Rows from block 7 of a small multi-label image tagger, named by matrix and row number. Rows with one number within an expert belong to one neuron, the router's apart. Each number is 128 + 24 x the weight over its row's rms, rounded and kept within 0 to 255. All counts start at 0.
After each expert's rows are labels from the 100 images, of 14848, where the router gives the expert most weight on average: "top examples" is what is common among them. Only what is clearly more common there than usual is listed. The data: photos of plants, animals and fungi (iNaturalist). In brackets: how many of the 100.
# router: router (model.blocks.7.mlp.router.weight, 32x128, trained with AdamW), inputs 64-127
# up: expert up (model.blocks.7.mlp.up, 32x32x128), inputs 64-127
# down: expert down (model.blocks.7.mlp.down, 32x128x32, transposed), outputs 64-127

# expert 31
router.31 [135 150 152 159 141 106  88 140 174 121 141 161 114 123  99 115  81 126 148 121 103 150 118  99 109 142 119 142 158 123 127  79 108  96 184 144 118  89 101 140 122 138 141 109 140 133 141 158 145 101 148 119 139 157 170  76 110  99 146  87  98 109 107 137]
up.0 [132 118 139  94 135 169 141  89 126 117 133 131 128 113 107  65 130  99 131 133 127 131 109 145 116 127 158 114 118 177 119 130 140 144 159 129  90 136 118  90 121 110 113 155 113 120  92  93 137 160 130 139 137 136 105 104 126  99 158 129 182  68 130 129]
down.0 [152  93 128 113 155 141 136 125 116 138 149 120 101 145 131  90 158 118 137 123 134 136 125 126 156 119 159 164 113  91 143 137 144 187 132 185 143 105  98  85 133 111 107 128  98 128 107 199 145 123 129 106 147 118 151 132 150  82 152  91 120 120 155 125]
up.1 [ 80 153 105 122 123 139 145 152 118 126 126 116 146  82 136 178 119 115 126 146 161 116 150 115 131 132 134 103 154 156 116 122 135 149  73 136 130 143 167 140 149  91 153 146 125 126  66 121 216 113 136 110 116 122 115 126 123 104 140 110 109  69 110 149]
down.1 [124 110 124 112 100 148 158 131 153 103 124 125  90 140 107 167 122 145 149 107 131 153 153 121 166 105 122 175 100 114 118  97 107 125 121 139 130 121  60  98 156 142 138 105 103 111 180 115  98  95 145  93 107 118 118 124 132 110 135 104 131  90 103 121]
top examples: order Accipitriformes (56); family: Accipitridae (51); text has "buteo" (26)

# expert 7
router.7 [146 151 156 137 160  96 164 136 148 106  96 143 125 172 188 154 104 130 129 150 114 159 112 174 168 156  98 100 130 126 141 117 121 122 130 139 123 105 135 121 141 125 110 151 101 140 124 152 140 114 113 130 167 136 112 154 137 125 141 182  80 108 171 101]
up.0 [ 76 120 138 125 127 150 117 137 124  76 114 105 128 155 102 160 119  97 116 133 127 119 153 135 135 134 159 156 133 127 127 150 134 146 107 141 120 143 164 108 144 115  78 127  81 102 106 161 175 133 143 126 145 122 194 132 111 136 116 126  86 161 103 132]
down.0 [154 131 152 104 109 126 109 147 123 146 142 141 118 120 117 136 173 133  89 137 109  94 163  95  78 104 129 141 150 106 115 123 140 120 169 118 180 139 194 119 117  84 124 171 122  93 145 119 138 115 155  95 103 128 148 128 129 121 179 120  83 133 126 154]
up.1 [160 155 132  98 176 146 127 112 139 121 110  86 110 160 161 119 151 136 130 153 159 124 148  64 130 158 182 114 151  95 107 147 114 115 103 150 150 127 159  80 162  98  99 187 141 153 143 104 186 129 120  96 126 120 145 100 165 134 140 116  97 107 156 129]
down.1 [106 140 113 113 108 135 141  93 141  92 158  99 136 150 103 126 168 141 153 156  97 100 168 110 125 118 148 107  93 164 128 128 104 108 166 124 163 153  92 125 150 139 154  91  77 118 139 136 126 119 164 158 108  77 130 118 134 148  63 149 119 109 122 117]
top examples: order Odonata (72); family: Coenagrionidae (44); text has "damselfly" (29)

# expert 30
router.30 [147 124  85 109 163 100 132 123 162 130 114 151  74 147 124 148 118 124 112 115 111 132 108 128 158 108 115 106 160 185 110 129 114 118 155  92 165 135 153 153 126 139 143 139 161 128 140 129  71 136 133 148 100 130 129 142  65 132 118 122 102 142 181 125]
up.0 [116 102 147 167 107 127 142 127 101 101 130 133 101  95 177 162 132 137 135 116 133 136 123  96 106 109 133  98 132 160 128 139 143 156 134 114 124 122 103 159 128 157 133 138 127 124 125  74 178 131 120 150 171  91 111 100  98 105 144  92 127 125 180 131]
down.0 [149 136 149 102 147 118 146 135 139 139 100  66 132 175 122 106 145 137 157 149 159  91 128  91 104 110 124 117 126 148 101  92 123  88 146  92 101  95 113 150 146 100 111 167 130 142 122 101 115 131 166 124 109 109 116 128 149 162 151 153 134  93 111  96]
up.1 [128 120  99 133 114 111 120 125 118 130  74 110 170 115 181 163 125  85 136 117 148 121  98 145 147  80 121 113 132 160  86 113 116 135 140 122 106 102 143 150 156 116 153 151 167 142  75  95 105 133 108 155  87  89 151 159  84 154 150 104  99 171 142 131]
down.1 [151 103 136 131 103 125 147 161  91 138 125 163  94 145 166 106 139 171 186 141 126 129 128 140 133 141 116 136 144 102 114 119 146 114 122 142 120 141 146 111  70 122 163 147 123 190 144 114 125 100 106 141 108 164 103  75 157 141 125 122 108 157 112 133]
top examples: class Aves (96); phylum Chordata (96)

# expert 9
router.9 [127 126 163 136 116 125 114 114  96  81 154  84 175 102  97 177 118 155 124 139 105  95 141 115 114  90 139 135 149 146 123 130 105 195 138 161 108 174 145 107 117 108 122 103 151 122 127 128 168  94 117 178  88 111 120 121 127 143 141 102 100 139  89 170]
up.0 [128  69 137  78 129 138 147 115  94 108 135 107 110 143 153 150  93 138 102 101 106 113 145  92  91 111 154 140 104 151  83 142 125 106 150  86 127 128 149 149 103 138 102  96 139 159 125 110 141 153 144 141  97  99 151  99  88 147 103 103 101 130 155  74]
down.0 [ 98 145 173  92 126 136  94 134 113 136 146 139 112 124 119 122 131 146 139 135 127 143 128 123 140 124 153 117 117 131 156 161 136 103 143 139 107 132 113 146 126 123 182 105 128  77 150 154 152  53 135 137 102 174 132 128 138 124 174 121  98 122 118 132]
up.1 [121 136 115 149 131 137 137  87 131 163 118 136 127 107 141 132 146  89 110 154 128 114 120  90 156 117  98 138 154 140 121 136 153 178 119 141 114 134 165  80 117 131 161 117 174 111  77 108 160  99 112 129 123 160 112 116 114 144 160 124 146 145 135 132]
down.1 [124 140 131 139 129 133 126 137  91  83 108  99 151 141 130 137 111 159 139 146  88  97 132 124 152 137 111 110 175 135 154 119 137 177 136  88 109 128  88 118 119 169 113 137 111 127 130 107 102 119 138 106 114 115 151 181 138  61 101 106 103 117 134 152]
top examples: phylum Chordata (100); class Mammalia (33)

# expert 2
router.2 [140 153 108 136 156 121 153 134 132 149 108 161 115 104 124  94 171 117 105 167 173 159 101 132  95 176 120 138 126 104 174 145 103 118 118 174 107 149 116 115 134 137 164 153 102  79 122 113 156 117 122 148 131 147  81 118 143 125 121 109 133 122 102 145]
up.0 [104  87 126  96 138 115  68 114 122 139 164 107 123 119 135 139 114 135 133 145 150 137 128  99 143 129 180 136 187 136 116 135 141 177 121 104  95 143 139  99  97 102 123 103 143 120 103 107 166 159 130 101 115 132 116 122  89 127 167 100 147 147 136 124]
down.0 [103 122 142  85 136 132  78 116 133 118 140 101 137 129 150 113 170 110 101 166 101  87 109 148 134 107 171 114 115 152 146 107 116  90 137 136 151 102  86  52  95 144 113  69 143  90 176 121 105  87 143 134 122 148 121 156 113 112 125 135 130  94 116 140]
up.1 [ 96 107 155 144 110 149 108 159 123 104 151  72 125 149  80 142 144 115 129 150 127 143 156 158 190 129  93 140 103 122 164 121 189 127 122 146 167 130 138  90 145 130 122 119 133 114 153 167  93  95 118 137 125 111 153 159 162  84 117 152 144 117 132 146]
down.1 [110 105 116 125  93 124 101 112 144 124 101 141 122 104 123 163 140 148 130 115  96  83  72 116 142 113  73 151 139 134  91 143 143 117 130 121 149 173 132 118 101 143 119 135 123  92  90 130 123 103 107  91 186 143 171 136 129 112 115 131 146  54 134 104]
top examples: phylum Arthropoda (90); class Insecta (81); order Lepidoptera (42)

# expert 0
router.0 [105 113 128 117 148 112  95 162 134 110 137 133 118 121  91 126 179  67 115 120 177 107 113 140 101 169 140 139 159 128 137 165 121 113 111 141 133 120 116 133 141 138 104 144 134 143 155 144 146 135 150 126 121 154 179 115  85 125 123 112 110 112 129  78]
up.0 [139 135 131 113  81 176  78  96 128 126 144  95 113 126  97 148 157 187 106  95 144 102 149 157 113 120 108 123 115 108 118 113 122 117 175 153 133 120 142 101 108 107 150 142  86 126 126 100 123 151 113 155 127 125 144  90  86 163 147 122 129 122 112 161]
down.0 [119 104 107 103 113 134 131  85 121 132 115 135 178 174 193 143 145 128 126 135 112 190 160 137 145 110 123 121 157 144 129  82 133 120  95 101 113  92 108 166 115 146 137 104  92 145 155 110 134  99 116  97 144 105 121 181 105 123 151 130 128 145  84 129]
up.1 [126 107 115 134 145 144 125 159 128 109 107 137 197 121 155 109 138  54 118  93  96 141 128 127 128  95  58 163 112  84 164 125 158 139 128 129  84 110 108 103 124  80 110 119 101 123 102 186 149 122 116 158 129 134 123 131 167 139 136 135  95 134 142 120]
down.1 [180 185  99 112 104 127 114 157  90  88 121 121 134 145 108 123 102 132 126 137 124 101 143 154 123 135 116 173 122  90  91 147  99  90 136 122 111 111 133  93 140 122 111 111 158 137 131 140 125 113  95 158 110 131 149  84 115  99  95 140 132 121 152 141]
top examples: phylum Chordata (100); class Aves (93); order Charadriiformes (48)

# expert 14
router.14 [136 149 115  78 119 145 134 125 143 158 147 155 154 168 137 111 145 122 151 138 106 155 104 163 145 148 131 133 126 120 100  93 114 127 118 143 137 117 129 100 154 122 111 132 114 142 114 144 179 170 115 112 108 129 151 108 159 120 130 113  80 137 123 130]
up.0 [134 116 110 101 108 170 131 116 120 121 150  89 119 130 121 112 142 141  92 181 127 115  95 108 119 134 157 135 132 161 122 130 150 105 145  91  82 125 140 125 151  89 115 117 114 172 114 103 109 179 138  82 141 102  90 125 125 149 143 174 114 164 111  96]
down.0 [133 157 122 162 170 143 128 143 102 120 132 131 151 117 123 162 113  99 122 103 163 110 133 115 182 110 100 102 119 149 175 163  99 157 126 135 107  83 130  88  99 120 139 148 170 142 140 123 163 143 108 171  97 123 109 174 110  98  59  99  88 124 121 112]
up.1 [126 129 107 133 129 154 113 143 107 104 102 142 125 120  95 124 146 166  92 132 150 151 111 150 131 135 120 129 111 106  63 124 153 131 118 102 127 136 144 129 142 138 163 101 148 146 153 160 147 143 160 128 144 123 136 129 170 170 150 118 136 126 135 128]
down.1 [127 101 128 108 131 104 124  98  82 145 125 120 123 112 142  91  80 166 164 111 191 166 143 135 187 132 161 124 108 134 166 179 128 167 118 118 111 139  72 126 125 132  91 137 107 114 128 171 157 105 131  99 181 126  98 136 123 110 113 150 101 101 130 123]
top examples: phylum Arthropoda (75); order Coleoptera (35); family: Coccinellidae (26)

# expert 10
router.10 [152 116 148 139 146 105 130 115 156 108 156 147 129 125  83 125  97 108 100  99 108 126 112 108 133 135 181 152 186  91 136  85  99  75 170 174 110 120 107 123 137 131 129  67  86 159 124 158  99  97 127 123 129 151 142  93 136 146 128  94 106 125  96 150]
up.0 [ 99 140 103  96 144 179 120 122 118 123 152 117 118  93 102 122 175  81 101 168 173  88 124 109 135 145 139 117 109 128 121  96 132 140 141 159 119 100 115  96 110 131 165 140 135 114 107 106 165 107 135 166 132 160 105 132  71 151 126 110 113 120  99 142]
down.0 [139  97  93 139 124 131 126 121 154 154 135 175 126 116 126 129 126  93 132 143 119 142 144 111 120 122 141 135 146 171 140 106 140 134 136 165 114  89 105 151 102 132 107 109 105  91 160 141 145  92 109 145  92  93 100 108 124  99 130 148 162 104 189 106]
up.1 [130 154  95 148 110  60 109 134 126  99 113 136 113 128 150 180 114 144 147 111 158 117 132 165 128 133 151 103  99 115 130 123  99 122  92  74 150 109 152 189 156 140 139 115 141 155 171 137 153 119 125 166 130  97 126 133 106 136 121 141 167 151 147 114]
down.1 [ 91 164 169  78  94 153 106 146  97  97 126 157 123 130 124 112 166 142 114 116  99 130  91 112  84 140 126 108 133 130 166 119 161 139 111 169 116 117 139 131 128 129 109 103 151 133 162 121  98 117 142 179 170 152 146 138 137 136 161  92  89 130 122 140]
top examples: phylum Arthropoda (79); class Insecta (76); order Coleoptera (25)

# expert 11
router.11 [150 128 135 144 121 143 116 103 149 113  95  68 128 130 150 162 120 146 148 113 175 132 108 102 132 108  82 186 165 124  96 114 119 145 143 115 140 116 138  98 151 156 112 155 140 158 142  98 128 123  83 153 137 152 146  80  90 126 101 167 119 124  91 102]
up.0 [152 156 119 104 139 167 141 142 110  89 141  91  85 148 142  94 111 125 128 119 146 124 136 143 144 121  78 131 135 112 126 123 169 151 127 167  90 115 114 134 162 139 132  98 105 176 111  96 153 122 126 110 127 115 167 120 162 157 110  92 149 222  85 120]
down.0 [125 122 126 114 123 118 137 112 112 127 144 143  95 114 130 113 164 132  98 129 126 108 103 152 142 111 150 146 123 155 154 156 121 110 120 115 134  87 150 166 110 142  65 114  99 108 138 110 119 140 109 114 164 109 137  97 138 103 162 144 100 158 194 123]
up.1 [136  75 129  79 114 114 132 152 128 110 107 118 135 117 124 135 143 148 108 117 145 121 145 135  69 142 134 158 110 142 141 119 138 106  85 108 139 146 111 141 110 140 123 102  94 106 144 133  97  94 111  95 140 121 123 123 158  91  87 145 127  89 100 144]
down.1 [ 89 122 134 136 146 114 130 142 141 153 173 126 134 111 115 157 181 132 117 112 115 146 133 127 127 119 127 135 110 128 125  95 111  97 131 120 150 150 111 133 103 105 158 101 129 106 124 110 130 153 136 104 163 119 111 159 130 159  92 135 151 122  67 122]
top examples: class Aves (96); order Charadriiformes (46)

# expert 15
router.15 [133 121 147 139 113 140 121 114 120 139 156 113  77  84 122 106 113 142 156 146 103 112  97  83 115 110  99 120 139 105 141 140 103 180 133 171 108  98 131 116 129 108  94 156  97 114  89 113 125 133 102 126 125 133 143  92 159 128 159 120 141 183 108 132]
up.0 [106 169  89 103  98 167 124 148  99 126 106 119 115 136 142 106 132 141 133 122 121 117 146 146  67 141  84 157 126 148 132 137 114 127 133 132 103 118 123  96 151 131 127 140 136 129 169 152 146 172  87 136  96 127 129  72 132 127 132 152  67 152 131 107]
down.0 [123 130 161 156 159 101 135  94 109 129 145 131 119 113  66 150 117 165 144 139 127 125 131  74 163 110 114 141 129 128 156 120  97 126 182 150 137 143 118 130  79 154  88 146  92 143 138 108 127 100 167 158 113 125 160 123 125 129  92 125 163 128 133 126]
up.1 [127 122 106 154 152 125 131 109  86 106 120 121 108 133 133 137 138 148 127  99  89  95 132 120  78 124 131 164 155 134 112 127 120 137 168 147 140 132  78 155 101 134  99 123 114 130  98  99 108 201 108 145 120 146 145 112 120 125 150 141 164  98 159 133]
down.1 [134 102 111 128 111 115 150 114  94 104  95 135  85 164 153 139  96 143 143 101 129 165  91 124 116 103 131 154 109 150 140 149  97  95 121 140  94 116 125 134 102 144 153 152 113 137  92 116 146 138  96  85 177 152 175 132 121 106 110 159 150 155  80 120]
top examples: phylum Arthropoda (83); class Insecta (70); order Lepidoptera (46)

# expert 12
router.12 [142 110 145 140 123 136 123 130 141 149 165 127  91  93 111 123 105 187 107  91 124 164 119 161 113  88 151  78 124 148 129 130 107 115 150 117 128 104 139 156 152 173  92 125 116 135 166  76 105 124 119 152 133 140  99 131 142 130 135 100 153 138 165 156]
up.0 [ 81 152  95 154 121 106 153 169 158 127 168 150 137 143 120 146 119  66 130  97 157 124 155 141 106 122 185 129 122 145 130 124 113 136 139 153 112 119 149 122 117 135 130  98 136 154 143 159 147 144 129  77 152  74 114 137 158 117 110 137 127 122 129 112]
down.0 [ 93  60 101 132 123 159 139  97 123 124 134 151 144 125  91 133 153 100 111 176 118 183 149 143  95 117 116 158  65 175 117 118 119 100 108 150 139 148  92 103 107 130 142  94 116 108 108 123 181 142 117 161 107 141 148 108 121 161 143 114 133 124 134 104]
up.1 [116 102 130 120 116 157 136 111  88 156 112 127 125 160 134 121 155  96 127 140 132 129 129 130 148 108 112 143 116  96 148  82 143 129 121  99 139 125 107 110 112 106 148 145  86 154 159  95 149  90  79 115 163 129 140  85 146 124 137 124 142 115 155 109]
down.1 [135 148 146 141  84 119  99 152 135  84 117 139 145 140 173  92 126 145 132  92 164  97 127 136 105 132 112 152 147 127 135 143 138 120 127 113  92 126 136 114 109  78 132 117 113 156 130 145 155 121 111 108 185 135 123 105 150  90  83 119 122 149 101 142]
top examples: class Aves (99); order Passeriformes (73)

# expert 28
router.28 [120 124  57 163 146 131 174 167  70 134  91 130 171 150 147 140 159 122 143 152 131 149 169 115 124 136 118 142  56 113 158 165 121 116 120 152 114  95 124 176 145 122 150 111 162 139 125 149  93 128  95 128 118 166 101 122 128 121 107  92 127 101 147 149]
up.0 [138 132 118 129 128 156 101 187 156 192  98  82 111 138 183 104 134 107 116 117 161 137 126  70 122 101 129 111 174  79 140 148 146 127  95 146 122  99 146 134 113  85 128 191 145 138 151 138 138 139 151  80 114 117 115 105 141 146 126 114 168 158  87 111]
down.0 [114 142 166 126 155 145 140 133 160 129 154 119 149 116  95 127 157 137 110 127 109 174 133 109 141 105 115 133 139 122 127 119  98 164 155 160 122 188 131 131 124 144 174 135 140  84  99 167 171 130 115 106 145 118 148 119 110 159 157 171 119 138 107 107]
up.1 [145 125 108 138 122 103 134 122  71  71 115  88 102 127 127 179 105 141 123 133 103  69 178 136 130 103 148 108 102 158 138 100 125 100 108 135 135 160  92 171  99 136 133 123  95 110 152 123 131 108  94 170 121 133 104 144 113 132  94 109 120 129 170  87]
down.1 [104 125 149  94 124 128 130 144 116 151 141 120  97 158 155  85 138 117 131 113 173 155 138 145 138 157 114 134  91 124 132 161 147 146 133 117 119 147 153 111 117  74 103 144 119 108 115 101  75 170 158 135 150 132 175 128 114 129  68 158  95 132 169 164]
top examples: phylum Arthropoda (62); class Insecta (61)

# expert 4
router.4 [143 177 139 140 158 101 107 152 171 122 138 116 147 130 134 105 113  92 162  80 151 127 121 151 111 153 112 120 120 109 144  98 123  99 150 125 156 132 136  90 156 116 100 131 113 101 107 188 163 110 163 113 123 162 168 126 148 129 136 104 102 159 108 144]
up.0 [149 130 105 145 135 127 119 124 112  75 113  95 106 109 106 151 111 107 165  91 145 117 138 136 104 126 125 103  94 127 144 125 116 111 129 122 149 114  84 148 153  83 110 140 145 150  99 168 124 107 109 140 129 143 150  88 130 118 110 118 176 102 133 152]
down.0 [147 128 125  94 151 135 121 176 133 132  88 147 171 178 136 137 108 148 177 121 144 144 157 111 120 138 120 158 188 120  96 170 168 116 102 107 141 137 173 188 173 124 139 160 169 154 121 166 107 116 149 119 102 144 105  91 114 148 142 121 158 120 105 111]
up.1 [112 140 115 106 136 110 123 131 131 141 102 113 154 147 111  97 140 127 107  86 160 145 143 157 123 170 106 139 132 104  96 135 104  89 108  98 114 120 120 115 124 128 136 136 109 127 145 138 133 139 114 184 119 142 148 148 104 166 110 100 157 121  94 134]
down.1 [144 158 111  98 134 157 176  97 116 148 171 136 116 134 129 120 119 115 140 121 130 117  83 173 127 104 117 119 133 148 141 125 128 141 174  87 116 112 113 139 135 178 112 144  99 155 110 131 159  86 174 122 124 101 101 162 125 150 128 124  66 124 130 110]
top examples: class Insecta (88); phylum Arthropoda (88); family: Apidae (25)

# expert 25
router.25 [131  86 133 123  97 152 139 129 124  92 154 114 167 137 115 163 150 175 118 118 130 106 111 115 108 123 136 134 136 126  93 127 139 130 126 151 124 119 171 103 107  98 102  96 197 143  93 118 136 171 126 119  65 128 103 144 143 136 135 184 106 118 138 137]
up.0 [ 95 109 116 138 147 155 137 134 155 112  95 136 143  78 136 146 165 153 111 133 142 113 127 110  87 140 139 131 143 105 125 133 152 115  95 135 150 144 162 163 100 141 131 100 142  95 112 113 158 130 133  70 157 141 114 136 130 137 108 106 112  78 140 130]
down.0 [180 143 135 100 135 147 112 150 149 112  78 144  90 160 159 134 125 194 139  98 170 168 107 200 111 193 124 120 167  81 129 145 153 140 110 138  98 140  92 118 155 149 130 109 133 162 137 152 137  75 103 138 101 134 136 105 120 152 152 119 114 123 138 160]
up.1 [141 120 111  94 108 142 103 119  92 139 156 124 123 144  89 128 113 107  72 128 166 140  97 134 123  99 159 121 128 156 112 116 125 101 123 112 151 132 135 137 155 141 161 153 106 140 138  97 126 121 146 153 168 132 107 115 112 143 171  95  93 108 164 127]
down.1 [136 142 128 151 159 120 130 115 123 149 119 136 146 108 121 129  96 173 131 128 130 122 139  97 187 132 145 118 101 143 115  92 130 123 151  68 139  98 167 108  92 140 168 144  97 151 182 108  90  89 133 157 128 162 120 123 146 171 140  93 149 180 121  85]
top examples: phylum Chordata (94); order Anseriformes (47); family: Anatidae (47)

# expert 8
router.8 [142 175 126 148 126 160  96 111 140 158 168 106  57  93  95 125 122  89 154  83 126 158 121 143 110 112 129 106 133 122 150 105 140 124 141 112 150 118 146 122 160 130 135 158 122 129 148  96  84 122 169 106 138 124 170 126 160 134 129 133 159 146 104 135]
up.0 [123 178 129 136 150 141 168 141 108 125 124 108 117  99  99 126 123 116 143  97 122 119 131 158 126  71 126 160 112 110 108 132 129 158 128 173 115 144 126 134 106 167 135 164 177 124 114 121 137 105 102 131 153 147  86 110 105 149 153  98 119  98 141 115]
down.0 [155 121  86 168 147 142  79 128 179 169 122 125 152  50 141 104 141 135 141 134 157 124 123 114 148 119 116 143 150  79 123 116 125  97 139 136 205 142 140 151 125  99 132  97 105 125 118 103 116 155 138 107  96 101 158 125 150 119 138  75 149 111 154 142]
up.1 [130 120 113  94 108 123 126 161 102 138 120 154  96 112 120 147 117  97 121 142 118  86  86 117 145 137 149 113  73 146 135 134 129 122 104 115 156 136 164 152 157  92 134 140 159 117 135 108 122 161 149  93 107 151 115 184 151 148 104 170 142 143 124 162]
down.1 [113 126 113 106 129 163 122  88 105 127 113 133 117 110 127 119 133 161 111  91 120 125 118 106 112 139 137 149 110 139 111 104 121 163  86 126 124 137  86 132 128 160  97 124  86 152 108 115 129 113 109 167  90 107 133 145 122 137 122 107 118  69  99  97]
top examples: class Aves (84); order Passeriformes (65)

# expert 22
router.22 [142 155 139 161 159  85 105 126 160 120 131 161 126 117 108 101  73 136 112 115  85 160 114 101 119 133 136 117 169 101 168  64  95  98 171 152 128 113 120 127 125 161 119 115 127 125 148 182 128  83 143 118 138 165 144 107 147 172 148 109 119 140  92 151]
up.0 [131 115 153 104 107 127 150 141 134 104 129 161 135 116 137 123  99 119 113 141  95  89 157 156 112 134 111 123 116 152 109 129 160 143 170 119 137 148 185 127 125 165 124 133 150 110 137 148 120 124 100  99 104 160 102 114 128 131 119 129 108 113 118 160]
down.0 [143 144 132 137 131 123 149 163 102 114  88 102 132 179 160 125  91 188 137  93 124 177 122 148 140 154 117  97 139 119 106 154 101 135 110  97 108 121 114 212 133 110 150 156 144 128 122 103 151 131 156 101 132 120 147 123 128 156 162  86 115  96 119 151]
up.1 [ 96  99 140 165 142 139 147 122 122 177 142 118 132  90 128 108 148  65 107 150 115 135  90  87 121  80 149 128 100 144 158 161 136 125 152 144 127 125 125 106 145 155 101 118 140  75 130 100 103 129 134 136 107 109 144 143 127 101 116 149 159 145  81 148]
down.1 [117 171 135 102  86 123 132 141 137 140  94 148 125 148 150 133 130 131 142 150 148 141 121 152 161 103  91  68 141 127 122 150 102 145 123 133 112 158 165  97 166  93 133 168 147 140 120 114 140 133  95 109 118 101 142 141 155 164 120 130 123 101 107 175]
top examples: order Accipitriformes (35); family: Accipitridae (32)